Rows from block 4 of a small image classifier, named by matrix and row number. Rows with one number belong to one neuron. Each number is 128 + 32 x the weight over its row's rms, rounded and kept within 0 to 255. All counts start at 0. Numbers have three digits each.
After each neuron's rows are labels from the 100 images, of 14976, where the neuron reaches its largest size: "patch colour" is the nearest of a few named colours to the mean colour under the peak; "strongest on" is what is common among them. Only what is clearly more common there than usual is listed. The data: Sentinel-2 satellite tiles (TerraMesh).
# gate: MLP gate (model.blocks.4.mlp.gate.weight, 1024x384), inputs 96-191
# fc1: MLP up (model.blocks.4.mlp.fc1.weight, 1024x384), inputs 96-191
# fc2: MLP down (model.blocks.4.mlp.fc2.weight, 384x1024, transposed), outputs 96-191

gate.446:127131129130119129128128125125128129127129125128128136128128165127130131129131070128139136126130128129126128126136129129128126127126126128089128130125128128129127130124126128128130121126126125129123128128130128128127128126128125097126129129128129128126129134038125128128126129132128130128
fc1.446:126127255129128137128128129128127220126133128083128128121125128190128118129126130129123129124129128126133129132127129172126128127132128127129194129134129128129124127133127132127130125128126132129130129129129128000119129129128128128127128127129120126095128130129128021128128126128128194129
fc2.446:129126126128136129131126127133127128131130135122118122120128127127128128130131127125126127125127128130130130124246134129125127127128130131124128239130129131123124129127171127194127173128129130130129130129123125136128130129128136126129130128127124130129123129133126124127130129133130128125
patch colour: grey
strongest on: snow or ice; main land cover: snow or ice

gate.205:127127129124140129123128128124128129128128126133129126120127119132139109121128129131110127128128125129129130130128123128127121124131130128177127128255128130129128194123125125127137135111162131132126128128131136127127126129126132203128127131128150135137130135126127121131130127130131149123
fc1.205:136129125127130129133128132130130112179098129129129093128126206127133128138040129132136131128117130125151127130150124119218132126128133131128141156128130102051130101128225129129129135127028128120128123072128127160127128148128127130080134127128127126035217128128164130129179126126129128128
fc2.205:127126131137122131134123125130124128127129135127122128125126126128131128230126119132145134129208132130129127125127128128129133129111140130176131127128124124145126133120125128131128124129127127105127135255126123130127128127125129119134128131129127129127127130129126123127128127132128128122
patch colour: brown
strongest on: crops; built area

gate.283:130132112098128128127119126130128127127129125129132126128129126133128126128126162127128128211131128130201128122122129009128159128150128127255137137086128135127085126127154130129177127128098135131125091164125125125118126130124127145124129127255122127154162255133137255099128126128125089128
fc1.283:128128127129136128128129130123128127128128128128128126128128128126073129120132129128124129127127128064127128230127131128128128123128128129127128130128134128141129128127132057128128129128128128121125128129126130128131200139128187128128129126128129128128130128147128128168129127114130130039
fc2.283:125126132131129132134139128119129127127118128126124084125127119129126126132135132139000128129129123134134128130131129128171131126115127128137172132126127126125124133128130131126132128126155123083124143220125123127129128129125128128137125125128127128126127123129124129131128130128131128132
patch colour: brown
strongest on: crops; main land cover: crops

gate.647:122123128127132129127245131128127128122124135138000159132125146122139140128125118131118128111124130020128182129127120105130140126132137131125153126129083130128129126140122128135127140118126128124134125229126131132127130123130163126128129130127125128121120127115106130148129118126128152121
fc1.647:129184126140129126255130131255128127133125130125120129123121128125169132115125124128138130123128129125128131122129120120135132138130127130106131127127188128000128121133130130140120189128123124001134123130132127154130128121128133129028128143128128129127123128130127130116130128128041205129
fc2.647:128130113131128129126067129131128127110126127126131125125135128132130129145132129103253124129128132127136127136118130130171122128125137131137128128126127129126128132190122128000131126128127128125130140136066127133127124128125123131130130123124136128134128125127128122131130124124096127127
patch colour: black
strongest on: water; flooded vegetation

gate.469:125128128151129126127131128174126129128127129127003128131128128150129079123131130128126125133127128111123133067128130128127128163129126130101158113126128127124136128127128126130132130121130129127123123138126135140132105113128129128130127141123139128119128125123127128126129128127128140134
fc1.469:128000129126128128126127126128130128128111125128129128130127126130000120128129129128168121197124126165129128135134103129126124130132129113252127126129125128136126138127128121129129127129135255134141130127116131044127126152098126128130126129034127131130127127129134125126127128124126018128
fc2.469:130220125121128130126150128128131130132127127129128128123129129129127127121127123127113129136130123128123126114128127131125128129129126132129171255137128126128129129067131128157128129125131126130126118124174129122134112129130137124128125126127128121125131130131128129124123137128147128140
patch colour: black
strongest on: main land cover: crops

gate.741:133217129116127134127130131128133128128129126130049109129127131141121119130118134129132129126125130130129150127067129255128076126128121130132133121128131127127128110128130131121123130126128090168128116127132127123128126126128121140129132129128127128115130123127130000117130127134133131135
fc1.741:130132127125128127131130126128131126126128129128129126255125191135128125127127132128127139128063135129114138127128129130129125121000127137131129126137118119126125125137131127130121125158154136127125129122128114174128132131129126131124130132128128208108124127129127125124121127128090126127
fc2.741:128118127127128119127133127127111112085207115117132130133127127132140130133126120135121135133166135128126133138248128128130124130126133129129126124128122000126130121130124115128130136136127146156126120116124121119120123126101127151128138117127074133139129129128125128118128122133126128127
patch colour: brown
strongest on: crops; main land cover: crops

gate.33:128132128093127128124128128114133124124129129151127129127128129125128140135127137129127136127135135098128131135123129129129126060103083129131130129128127131113238125130170128124096151174128115127131127130248119081135150127131129207133190111130120129128128126131129128124128127126128129128
fc1.33:126128127128128128243128128176123128136127126126128128129128127127094131129128126043128128146129000129129127128128112114127129243129126128125127128124129127128128129128109128127133124126127128144126127128117128127129126128125127126124121128129128108128126130128124129127130185131130127127
fc2.33:123131130130129130121214131133124125121120125129127166128132129134123127126131129126128128128132118128127128128098128126127126128138129130128127120128128127120127128125129129124126126127166126125128127132131129129127118130203000127123128135127132128130128130000128127128131131127121127128
patch colour: grey
strongest on: bare ground; snow or ice

gate.92:142125128125177128127134124105128126126121128129126128130125129129128127123128131130124127128132126127124129128130128128127124130122129128127147135128122128125128178128129120128132132129130138073129184129132195000121133128129130130129128131129130128131226129127131132133126126127108129122
fc1.92:129127127127128129097130127128130127128128086132128127129128127130126127128230128129113127127128130128129130123131125126129128129128128150129129128129131255128129126000128127130186128125127128127125184127129127128128112128125128130180129128229130119127255127129129129128129126128129127128
fc2.92:128000127111126127130193131124126127128138129132128126130127125130128130129130130126122130128129126131133128130130130128130128133124134128128107132129127000127128128127127129173128192128130131255131123000127128129128133127127184126116129117128130127126128127124128129128127127129129128128
patch colour: brown
strongest on: crops; built area; main land cover: crops

gate.294:124129130127129130137132128235127130127129129122126123123125126128139121133126130128159157130134128131128136000117130137127128129129128129128150132123126127127125119131124224127127127129129129141063126128125131128130129128122128127133127129180129130130126128128127128098110127128127130136
fc1.294:128129126140130130129129111130132128129127131129130129118255128123129124062128128128136145125126129121127128128116128214127126116127121129126129120124125119127131127136128129148094128133196126129129129128129125128129231125128174127129129126128149134136126043128128128124255128031120129128
fc2.294:126130129128128129134037128122126128074126132128103123128126125127126128255128130132131127130134121145145131138131133128149128125111129130167134255130127128123128131156117133121126108124129154069126135143125126125131128127127126128128128128128127129126128128138130122128123128131123128138
patch colour: grey
strongest on: snow or ice; main land cover: snow or ice

gate.94:131129128090128128128149129128129129130000129127125128129069133128126131121129130129128124150128129128124130128123129125126130127128143128047128103126106126103141140127130126240123154128128131126127129128127128127122127132127128131145128129129131131132128123114129125123124127129126129130
fc1.94:129129127126126129123127128127130127128128130254127126122128128131125128129122151142129127132128131132132128138125125126127126125131128129253118126134129127127126127136133129080128128129125127133135131112141127127129123131128127130128128129127124128128131127126135125125131132125128126129
fc2.94:128125129124128127131128126131130130127128141128127101128255128126128124130128127135127124130136130129117133119197129130121130129125130130130132128132125131125126130127126128131128128127003139128125123132131128129127127128123130123129127125128124127130119128128128125104128130131126129127
patch colour: black
strongest on: snow or ice; main land cover: snow or ice

gate.161:128138128127127145126084122118128128128132130134132061123127129133124112130123134128129129132105124129131129136126124127129124124127109130129128125204135116128128129121234073127130120127131130129117132000130061130158132127128217128126131133130127127117129130190138127137124127128135125021
fc1.161:128128132150123147123126129084126143011255134131127123127129128240136103132125189132129128129128124128128131129123124135125128129129127127217129128136148129134124128127135116126131113123128123118127128124131130127128128124132132127133127132129126128125131132167129127128124119129129131122
fc2.161:131130126129168133130128128135161126134130130126129080125126130125127128126130128127130132125128138132126125126121121129159129129130129128124141131128128128129126128129128129146128125129122123130133127122122129125130127131129138122130129130131126128127131130129126129127128128128123127127
patch colour: black
strongest on: water; main land cover: water

gate.517:126117128125126126129127128132128129128128127128129128127128125177134127128117127126127116197131089129237129125126001126117128129255129122135128132128129127129128128127125125128128127097127147139128129127126121127130126131116128130131125129129120124128129133126161208129126130129130126132
fc1.517:132128128127128127127130130129133126129125128077125255129101019128127127129127127128130121128123130120128128126127128129130128139136129128130150126128126255129128128129100128163128131128129130080144131255124159131122127130128125128131128130121126128152015113123114222130128128129128127136
fc2.517:128138125118128126125080129130052128138123114126131131127129146130128128130128129126123128130128122124127125129127130128135125126150128126133129127129129010126133129132128134126127132127128150132124117110124130126127126125160130131128132126127133128118125128127128127129128129129129126124
patch colour: brown
strongest on: crops; main land cover: crops

gate.655:131163127128133126148130133142128129135129132129126098127129255123137127128107135129130127130127126124127130129113128123130132144134124118106131126129129128123128122128131169128069144255128121232129116131129072128142126124129141138129124131125128128128128128137143129125126124127127129128
fc1.655:125124126132128124110127161129119128127126131127126128013129129128133128127128128141129125216127128126125128128137128103125131130127131123126129128128135139125131127117127129128178201128000128128129128128129135128126130129137131129128126126129114129127179131128128138130128127128130129162
fc2.655:127129129139135129134129128116126138000128134128119139128132122132133125121130117124141111129128128121144120128122129127114130122129132127126145126129126255118127143131131130131127000124125128096131142255118130143136123128123129120123122128128129128127126125128130136190128128130117128127
patch colour: brown
strongest on: crops; main land cover: crops

gate.680:129070129117128129126128089092126121134125127140157130124124128123128138145128130125128125158129125127130128138128094126155150125128131130122135128127119134129130130130133114130125132160121127126130126130130131128126131124129134130116133131125120127124128127134167128134128128128125128099
fc1.680:192126129128129128127129135129128127125220150131129035132128127192124109128128138130119126131121128128129127125129129127129132129129130130154000134176129099129123127140128128105127127128134131133127128126133127128127129128129177130129127127116131126124124131130127130127127123128135127110
fc2.680:129126130126255132127130125130255124134130119128132127124103135126126131130125131129131139123128138135124127123128114123125128130128132134127135129125130126124130127135129132145129129126128123127128135129156134114129128133128126123141128128128120129128126132122129126135130125126122136130
patch colour: black
strongest on: trees; water; main land cover: water; flooded vegetation

gate.195:103131210132128128129085124122128130119133131129126126124128125130143124128128129128131130127128122128125000127116126129126124130131124131122255121128127128130132137122127128125127129127129115129129126127133130122126129126129130135127128129133129125130125127128121126131126123130128144130
fc1.195:127123129124085239128125132127127183071128132129130127135128128141125099130129127129129131127128128128129129128127138143076128133127128128128125129127126128130130127129127134019127126123130130132118129125130129127130127177126125126128128126129129125118126128128127127135132128128135128130
fc2.195:129128116173132132124129132128126128128000124127129126129156128124128128255130130127142128127113126128135134131126128128139128132130126127129132128129130127134126131124121127131131146128128157016130127125126126128128115128130129156137121115125129145133130001091127126040123125124096129127
patch colour: white; pink
strongest on: water; main land cover: water

gate.576:127128129131130128130130126128127129128127127130107129165129128128129129128132127127126136126128129125125129126131127133130128122127131135125129128128128126128128127135126156132120128127125132119089126128128132039116128143128131128121127101126142128128127131130124060128144131128127223123
fc1.576:000097127128123130127088127124057128129178129129138126129144128130075127128127128130129127128131128129128127127129128127129124128126128113105128120133170129131129025130131128127129056130127116127128128125127128128167103127128127000124128128127129000127127126127139128128127129120128127130
fc2.576:128127130126127129128148131127131129154124128130127132130255126127127126129130128129125127125128087132126135120126128181128132132129125132127126128128131130000127127132106128134128146128131149246119129124130128120127129127135128128128130132128123129120126128129123130041126129124128128125
patch colour: black
strongest on: trees; clouds; main land cover: trees