{
  "model": "image classifier",
  "dataset": "Sentinel-2 satellite tiles (TerraMesh)",
  "train_examples": 145000,
  "image_size": 64,
  "crop_scale_min": 1,
  "horizontal_flip": true,
  "translate": 0.12,
  "targets": ["main land cover"],
  "num_classes": 9,
  "arch": "mlp_mixer",
  "norm": "layernorm",
  "norm_position": "pre",
  "hidden_act": "reglu",
  "mlp_ratio": 2.67,
  "layer_scale_init": 0.1,
  "parallel_block": false,
  "inner_norm": false,
  "patch_size": [8, 8],
  "conv_stem": false,
  "layers": 10,
  "width": 384,
  "loss": "cross_entropy",
  "init": "orthogonal",
  "residual_init": "none",
  "optimizer": "adamw",
  "learning_rate": 0.0014,
  "beta1": 0.85,
  "beta2": 0.99,
  "eps": 1e-10,
  "l1_shrink": 0.03,
  "max_steps": 15900,
  "batch_size": 128,
  "epochs": 14.0,
  "lr_schedule": "cosine",
  "final_lr_fraction": 0.1,
  "warmup_steps": 790,
  "weight_decay": 0.0
}
Rows from block 4 of a small image classifier, named by matrix and row number. Rows with one number belong to one neuron. Each number is 200 + 20 x the weight over its row's rms, rounded and kept within 0 to 999. All counts start at 0.
After each neuron's rows are labels from the 100 images, of 14976, where the neuron reaches its largest size: "lies over" is the class under the peak; "strongest on" is what is common among them. Only what is clearly more common there than usual is listed. The data: Sentinel-2 satellite tiles (TerraMesh). In brackets: how many of the 100, against the usual share in percent.
# gate: MLP gate (model.blocks.4.mlp.gate.weight, 1024x384), inputs 0-95
# fc1: MLP up (model.blocks.4.mlp.fc1.weight, 1024x384), inputs 0-95
# fc2: MLP down (model.blocks.4.mlp.fc2.weight, 384x1024, transposed), outputs 0-95

gate.255,199,171,200,194,201,195,200,200,201,200,202,198,196,274,200,200,203,200,199,200,210,200,201,201,248,216,201,197,195,193,200,201,203,200,201,199,201,200,198,197,269,214,195,199,198,200,202,201,200,200,190,201,201,198,200,318,202,198,199,205,200,200,191,202,199,199,200,206,166,200,199,205,249,186,197,200,190,194,200,198,199,205,198,200,193,203,202,181,202,200,202,200,201,195,199,202
fc1.255,201,200,199,202,208,199,190,200,193,198,216,192,193,201,204,199,204,202,200,201,200,186,204,203,236,200,200,204,199,199,199,201,200,200,200,198,258,201,200,199,202,196,201,196,198,200,203,198,203,197,197,201,200,201,200,202,200,199,201,199,199,206,198,296,201,197,205,200,199,178,202,199,200,201,188,214,200,164,198,200,199,200,199,198,192,204,203,199,207,199,200,203,200,199,199,201
fc2.255,206,204,201,191,199,230,202,202,200,200,200,199,199,197,198,194,200,201,200,181,200,214,201,181,203,200,202,201,200,203,200,182,207,202,200,202,198,202,200,198,202,201,213,202,207,200,200,204,196,207,203,194,196,202,201,202,211,198,203,201,199,199,200,200,203,196,198,201,202,200,200,201,193,190,195,199,201,189,202,207,200,175,199,201,208,206,198,200,197,207,200,201,203,233,200,200
lies over: bare ground (26 vs 4.8)
strongest on: bare ground (54 vs 24.3); main land cover: water (33 vs 11.2); main land cover: bare ground (26 vs 5.1)

gate.741,192,199,203,199,204,199,200,196,186,95,200,198,201,200,200,201,202,200,200,198,200,199,198,259,199,203,70,200,198,203,200,201,200,201,199,195,200,187,197,193,201,197,186,196,199,170,209,196,203,198,196,201,214,200,300,197,197,198,202,198,202,200,200,204,200,201,200,200,199,200,104,203,185,197,198,200,200,197,201,200,207,201,200,215,200,208,199,199,204,201,197,208,201,205,196,199
fc1.741,198,197,201,196,200,183,211,200,202,200,205,199,198,201,228,203,200,198,196,198,203,197,152,203,200,203,201,199,201,199,347,200,200,158,201,199,165,198,203,199,195,200,199,202,183,198,199,199,201,201,201,200,200,190,202,199,201,201,200,200,199,94,205,201,200,200,200,202,200,198,200,200,199,199,196,202,181,199,201,198,200,200,200,202,196,199,199,195,201,199,198,201,214,199,200,199
fc2.741,198,197,202,230,205,198,198,200,201,200,196,201,202,197,199,198,198,193,201,201,199,199,198,194,200,209,200,197,203,208,200,188,218,200,210,197,204,198,205,199,200,248,204,200,236,200,205,204,194,200,194,200,195,200,202,196,156,175,199,203,204,205,202,196,175,200,202,199,201,200,199,199,205,201,201,199,199,204,205,201,197,201,195,199,297,200,200,202,201,200,200,200,189,206,198,202
lies over: crops (64 vs 17.5)
strongest on: crops (76 vs 38.9); main land cover: crops (63 vs 20.2)

gate.596,200,193,197,178,200,199,200,201,201,201,199,198,200,201,210,201,201,201,197,224,213,181,210,199,201,231,203,200,199,203,184,205,198,200,202,202,207,215,199,201,199,200,199,199,200,197,200,134,201,201,202,167,197,206,209,200,248,200,200,199,231,199,202,200,174,195,199,205,199,191,199,201,199,198,200,204,127,200,203,200,298,201,201,201,201,237,199,165,203,178,213,203,176,200,201,201
fc1.596,201,201,203,200,201,200,196,199,201,200,201,202,203,199,200,200,200,200,201,200,198,207,190,200,199,199,199,200,201,208,200,195,229,200,199,199,196,199,203,214,273,199,200,200,199,202,197,202,200,200,200,222,202,200,200,200,164,200,198,200,200,199,200,199,200,200,200,198,343,200,199,200,199,201,199,198,200,207,223,200,170,200,200,202,198,197,200,209,200,207,198,200,201,201,200,200
fc2.596,200,200,200,200,199,201,200,200,206,200,220,201,199,201,260,198,201,201,203,198,199,200,198,219,198,201,200,196,200,197,199,203,199,197,200,199,199,200,200,198,201,192,199,199,202,200,200,200,200,202,174,196,197,203,200,201,200,256,200,200,198,199,202,201,201,200,199,200,200,179,201,200,205,201,203,198,200,203,203,200,197,200,200,200,236,198,200,197,190,200,203,200,200,193,201,200
lies over: rangeland (65 vs 22.5)
strongest on: main land cover: rangeland (69 vs 20.4)

gate.195,200,201,200,200,200,216,200,206,199,199,197,199,203,206,198,185,200,201,201,199,199,202,202,199,201,197,199,207,335,193,200,199,200,199,201,201,200,199,197,200,200,204,201,203,195,200,199,201,202,200,196,202,203,207,199,200,200,198,202,200,200,200,193,200,203,196,198,202,199,238,200,202,202,190,202,200,203,207,199,200,200,201,199,202,200,198,202,200,198,202,209,198,201,187,200,199
fc1.195,200,199,201,210,205,201,200,201,200,133,200,202,203,200,203,200,204,201,199,200,199,200,200,200,199,199,44,202,200,200,201,201,201,200,199,200,200,198,201,199,201,199,201,199,200,199,201,200,201,198,198,201,200,201,202,200,200,85,200,200,200,200,201,252,202,198,198,199,200,201,200,200,200,201,197,205,200,200,73,200,200,200,202,200,199,204,237,199,201,200,198,201,200,199,134,214
fc2.195,193,201,201,199,204,201,201,199,199,199,204,199,200,200,201,320,174,198,198,208,200,197,199,201,199,199,200,201,193,193,201,196,196,198,204,202,200,203,197,202,198,190,203,200,200,232,204,201,202,202,207,199,202,197,202,275,201,205,200,203,197,201,199,200,222,202,200,202,213,204,197,199,199,212,199,199,202,200,201,199,201,201,200,200,200,199,200,197,200,197,200,208,201,182,210,198
lies over: water (52 vs 10.8)
strongest on: water (67 vs 40.5); main land cover: water (56 vs 11.2)

gate.250,201,199,210,199,200,202,201,203,202,200,176,237,204,198,198,195,142,200,200,195,187,199,201,199,199,199,200,200,200,200,189,200,200,199,202,198,203,202,211,201,199,199,200,204,201,214,200,197,206,243,214,199,207,208,207,199,198,201,201,195,206,200,205,183,200,198,202,198,204,201,200,152,203,198,204,200,199,204,199,197,200,189,202,235,200,200,222,202,197,190,198,185,201,199,199,200
fc1.250,200,197,200,180,370,201,204,199,196,200,205,198,195,200,199,201,192,197,201,210,200,204,200,200,200,201,200,197,199,192,204,199,206,200,200,200,196,200,191,199,198,197,199,166,205,185,192,211,192,200,200,200,200,199,208,201,200,201,201,205,199,199,201,199,200,200,203,199,199,200,200,212,296,200,200,202,276,198,199,201,201,200,199,199,195,199,196,200,195,200,202,200,202,201,202,196
fc2.250,198,200,200,186,208,201,198,200,200,198,198,195,206,205,198,201,201,195,202,197,199,197,198,204,202,198,202,197,400,198,199,203,198,202,196,197,199,201,201,199,198,205,200,202,200,201,200,202,205,204,167,200,199,201,200,200,259,195,203,199,192,194,199,161,199,200,200,200,200,202,200,200,199,201,203,200,200,199,200,200,203,195,204,201,199,199,200,197,202,201,202,208,198,201,214,200
lies over: snow or ice (47 vs 14)
strongest on: snow or ice (53 vs 20.6); main land cover: snow or ice (43 vs 14.6)

gate.205,203,200,200,202,183,200,197,200,200,190,200,193,199,217,200,199,203,203,200,156,198,197,200,199,201,200,198,204,201,202,186,204,200,203,201,173,210,199,200,197,362,240,195,227,200,202,208,171,201,201,199,208,183,212,200,199,199,200,192,277,207,201,200,209,200,199,200,223,177,201,201,200,203,193,216,200,200,217,200,197,200,200,202,167,239,123,201,200,200,201,180,197,200,201,174,200
fc1.205,188,199,201,201,200,201,200,154,200,199,227,199,198,200,202,241,195,212,200,199,198,198,199,200,200,266,203,199,200,200,199,203,209,199,199,199,201,202,200,203,200,202,199,204,210,205,190,199,200,199,203,200,198,200,221,176,201,203,200,197,200,178,199,200,197,198,267,199,201,202,201,172,199,199,201,200,199,196,201,199,201,205,141,202,200,212,200,200,200,180,199,204,198,201,200,199
fc2.205,201,202,200,199,200,219,201,201,199,197,199,200,203,200,242,200,199,200,200,200,201,199,201,199,200,199,202,209,214,205,202,162,205,199,198,201,200,204,201,198,201,200,200,201,198,199,199,200,198,199,190,199,204,199,200,198,202,199,199,201,198,200,199,201,202,198,202,200,194,201,201,199,195,200,198,191,200,198,200,201,198,200,201,197,200,200,199,200,363,201,197,200,201,197,200,201
lies over: crops (38 vs 17.5)
strongest on: crops (69 vs 38.9); built area (63 vs 37.5)

gate.647,204,199,200,209,159,203,200,194,199,199,200,203,220,192,201,198,201,201,207,199,197,197,201,198,195,199,198,200,199,202,198,143,195,199,184,202,200,206,200,200,213,200,203,203,202,200,200,199,202,173,221,198,200,201,198,200,64,200,208,198,200,201,200,198,200,196,199,198,207,198,201,201,198,197,200,192,200,201,198,204,191,192,197,201,199,200,200,243,200,248,200,194,199,200,199,200
fc1.647,200,206,283,198,200,200,201,200,201,199,192,204,201,194,202,201,188,203,200,199,156,202,201,199,198,201,200,195,195,202,199,200,200,200,193,202,201,203,201,200,198,200,212,271,201,237,198,200,203,198,205,186,201,162,199,199,197,201,203,194,182,190,198,193,202,201,202,186,200,201,200,199,207,200,211,199,236,199,200,200,200,200,193,200,200,135,199,242,200,200,201,204,200,201,201,199
fc2.647,201,201,198,201,201,201,202,200,200,200,242,203,200,200,208,201,199,202,198,285,198,197,203,201,201,199,198,199,178,199,198,193,217,200,199,200,199,202,203,200,197,199,201,203,203,200,199,200,197,196,205,204,196,197,206,199,199,194,197,200,192,201,199,202,266,200,202,198,196,202,201,199,197,198,198,196,202,202,201,200,200,200,201,197,194,193,200,199,211,201,200,203,200,199,157,203
lies over: water (62 vs 10.8)
strongest on: water (83 vs 40.5); flooded vegetation (40 vs 10.2)

gate.680,173,200,198,193,200,201,200,219,204,210,199,200,201,200,206,199,202,202,163,211,202,200,201,198,200,212,201,200,294,208,191,286,199,200,199,202,224,198,201,200,194,202,202,200,200,200,204,200,201,201,200,198,197,205,200,200,237,200,199,193,201,196,198,199,197,200,199,201,201,202,200,199,198,201,196,205,194,204,208,222,200,200,198,205,204,228,201,173,203,186,202,197,223,197,201,200
fc1.680,199,200,198,200,199,200,199,200,198,201,200,200,195,200,203,179,212,198,198,200,200,200,200,202,200,200,201,200,202,199,201,200,199,200,196,176,207,185,180,196,201,200,199,201,200,185,201,201,205,196,172,220,198,203,200,197,200,200,200,204,200,200,200,374,202,196,200,200,201,200,201,200,212,200,194,200,206,199,223,202,200,200,197,196,200,199,166,200,199,200,199,200,205,200,21,200
fc2.680,201,213,201,193,199,199,203,200,199,200,203,190,198,201,199,226,203,199,197,201,198,226,212,199,204,201,201,192,199,200,191,200,197,190,194,205,203,196,146,202,201,200,203,199,200,190,199,196,202,203,200,202,200,207,201,279,214,225,203,198,190,199,200,190,201,202,191,204,215,197,198,201,203,198,195,204,200,194,200,200,198,198,202,199,197,199,197,194,201,195,204,209,202,200,252,201
lies over: trees (73 vs 20)
strongest on: trees (95 vs 58.6); water (88 vs 40.5); main land cover: water (61 vs 11.2); flooded vegetation (29 vs 10.2)

gate.94,198,201,196,199,196,224,222,200,203,200,200,199,200,123,200,202,200,199,201,199,200,200,198,164,153,201,200,200,132,201,200,199,200,199,179,238,199,317,200,200,199,233,198,200,200,200,129,200,200,200,203,96,199,200,200,200,198,227,199,200,200,200,200,164,197,200,200,199,202,200,200,198,200,200,247,196,199,199,200,174,201,194,203,201,200,199,201,202,200,201,207,203,180,296,202,199
fc1.94,198,187,199,200,200,189,200,202,200,200,204,199,202,201,201,202,226,200,198,198,200,202,200,200,277,203,200,198,200,200,201,202,200,200,203,112,200,99,198,200,199,145,196,200,200,197,201,200,195,198,198,200,200,199,207,200,200,200,199,196,199,199,201,200,198,199,202,197,198,200,204,199,201,200,198,207,200,201,200,200,201,200,199,202,200,200,200,157,202,199,173,205,346,200,137,199
fc2.94,200,208,200,199,196,199,203,201,200,200,198,200,202,201,183,200,202,201,199,197,202,201,198,199,203,200,194,200,199,202,200,201,197,201,200,207,200,201,199,201,202,239,199,199,201,217,200,200,201,201,149,189,199,200,197,185,204,202,196,199,199,198,199,201,183,200,200,198,200,199,200,199,202,203,201,204,200,198,200,200,201,201,202,202,424,203,200,199,200,200,200,200,200,199,200,199
lies over: water (41 vs 10.8); snow or ice (40 vs 14)
strongest on: snow or ice (52 vs 20.6); main land cover: snow or ice (48 vs 14.6)

gate.128,201,213,201,201,201,198,200,201,200,197,198,295,201,199,199,199,202,201,204,200,199,200,200,213,197,200,193,200,200,203,293,199,193,165,199,201,200,200,201,197,198,200,201,200,199,170,200,188,206,198,200,200,218,199,218,200,197,200,205,200,201,200,201,197,201,199,200,200,200,198,194,200,197,194,148,200,193,200,198,195,235,199,200,203,201,200,199,198,199,199,200,201,201,201,200,200
fc1.128,200,198,200,211,201,202,199,199,200,204,200,199,201,200,101,198,199,194,200,204,194,195,201,169,205,193,200,200,202,199,200,200,207,201,208,201,200,196,200,201,200,199,201,199,202,202,201,201,200,202,181,200,199,202,200,201,203,201,198,200,201,238,201,200,231,200,200,200,200,201,268,199,199,206,200,219,199,200,199,201,200,200,202,201,197,201,202,200,201,200,201,199,200,199,200,199
fc2.128,202,199,200,200,202,201,200,200,200,202,200,201,199,200,333,202,197,201,200,187,201,200,200,384,197,201,134,207,202,200,201,178,198,209,195,198,198,205,196,202,201,201,201,201,183,200,197,198,200,202,205,201,199,199,197,195,203,198,202,200,195,195,196,200,201,200,198,198,198,199,201,200,201,200,199,201,201,200,197,202,200,202,205,208,204,195,200,201,198,205,199,205,202,189,199,200
lies over: crops (63 vs 17.5)
strongest on: crops (85 vs 38.9); built area (67 vs 37.5); main land cover: crops (65 vs 20.2)

gate.161,202,200,200,200,188,198,199,204,199,202,200,198,180,205,202,197,197,192,200,200,200,197,165,199,261,199,201,199,199,196,200,202,226,129,202,201,263,199,198,179,200,199,200,196,201,238,203,201,201,190,195,200,199,193,201,200,204,199,213,200,201,200,198,202,200,196,199,207,196,197,203,200,195,157,198,200,199,198,200,202,200,202,144,194,201,200,212,192,191,196,201,196,286,200,199,198
fc1.161,221,114,202,202,202,199,197,200,192,183,197,201,200,211,199,199,201,200,195,199,196,198,199,202,224,197,164,200,203,165,203,200,198,196,203,199,221,200,201,197,200,202,200,202,200,241,208,195,198,199,180,206,201,201,203,201,200,79,200,201,205,235,201,275,204,197,199,200,200,201,201,198,200,200,201,206,210,198,197,202,211,201,199,202,201,206,202,200,148,200,199,199,201,193,123,203
fc2.161,203,216,202,191,203,199,201,201,200,200,205,198,194,201,208,199,125,200,199,200,206,253,202,198,201,202,242,193,128,202,199,199,201,196,202,206,201,202,81,200,201,204,202,200,204,200,200,200,200,201,200,205,201,205,200,200,204,406,202,201,192,196,201,150,203,199,195,203,199,196,197,201,198,199,198,196,200,196,201,199,202,203,202,199,201,254,199,197,198,199,201,204,198,201,350,200
lies over: trees (47 vs 20)
strongest on: water (77 vs 40.5); main land cover: water (50 vs 11.2)

gate.568,198,205,200,198,224,201,202,200,193,199,198,197,203,202,197,200,199,200,159,190,202,216,201,201,201,200,200,199,199,200,201,203,200,200,205,199,200,200,200,201,199,200,199,204,206,200,119,224,199,202,200,201,196,199,200,202,200,186,203,198,199,200,201,212,239,199,202,194,188,201,200,202,200,202,205,202,255,189,196,202,201,207,200,200,201,199,212,197,193,198,200,201,200,196,199,202
fc1.568,199,200,198,185,200,202,200,200,202,203,200,202,263,199,200,194,209,203,200,200,200,200,237,199,199,199,200,203,202,204,199,199,199,279,199,199,200,201,198,202,198,197,200,193,201,215,185,200,201,201,200,201,199,200,199,199,200,205,200,206,199,200,199,198,200,199,200,199,201,206,201,151,266,201,200,191,200,200,202,202,199,199,201,200,200,202,198,200,200,192,198,200,202,200,222,199
fc2.568,201,193,201,180,204,209,203,200,200,201,200,200,232,202,200,200,195,200,201,136,201,205,199,208,211,197,200,204,403,199,205,203,198,201,196,195,209,203,233,199,200,198,201,202,198,160,198,200,200,201,192,200,201,200,204,165,205,199,200,199,211,200,198,200,197,200,200,201,200,216,201,200,202,203,202,208,200,199,200,200,199,202,202,197,203,195,201,199,211,203,200,199,203,199,198,198
lies over: snow or ice (48 vs 14)
strongest on: snow or ice (62 vs 20.6); main land cover: snow or ice (50 vs 14.6)

gate.517,201,201,197,202,198,200,164,200,198,200,199,198,200,200,200,141,196,199,200,200,198,201,223,198,200,198,200,199,215,201,200,199,159,207,201,201,201,200,195,201,199,200,200,200,198,201,200,201,196,254,200,199,196,199,199,198,200,178,201,202,198,224,202,200,201,197,201,199,199,201,201,199,201,202,201,201,197,203,200,201,199,198,200,198,200,200,200,202,203,200,200,199,200,202,200,200
fc1.517,196,198,196,200,197,258,199,200,200,200,199,200,202,186,209,203,199,199,199,199,201,200,208,199,198,200,200,199,196,203,200,200,169,200,201,200,200,213,202,202,199,200,200,200,199,197,200,199,199,200,216,200,198,198,200,201,200,201,200,198,197,200,201,184,199,200,199,200,199,199,200,216,201,199,201,200,201,199,201,201,200,201,200,202,201,200,199,199,202,201,200,201,56,199,199,199
fc2.517,199,199,200,204,197,24,198,200,201,200,202,200,207,200,9,199,204,200,198,201,202,201,199,201,200,201,199,200,195,198,200,193,189,202,198,194,199,199,201,198,199,199,199,198,204,199,202,199,204,198,198,200,199,199,202,205,197,201,198,199,201,207,201,202,194,198,202,203,200,199,201,199,203,200,202,201,200,205,200,199,201,198,201,200,200,199,201,200,200,199,199,200,317,202,200,200
lies over: crops (65 vs 17.5)
strongest on: crops (75 vs 38.9); main land cover: crops (65 vs 20.2)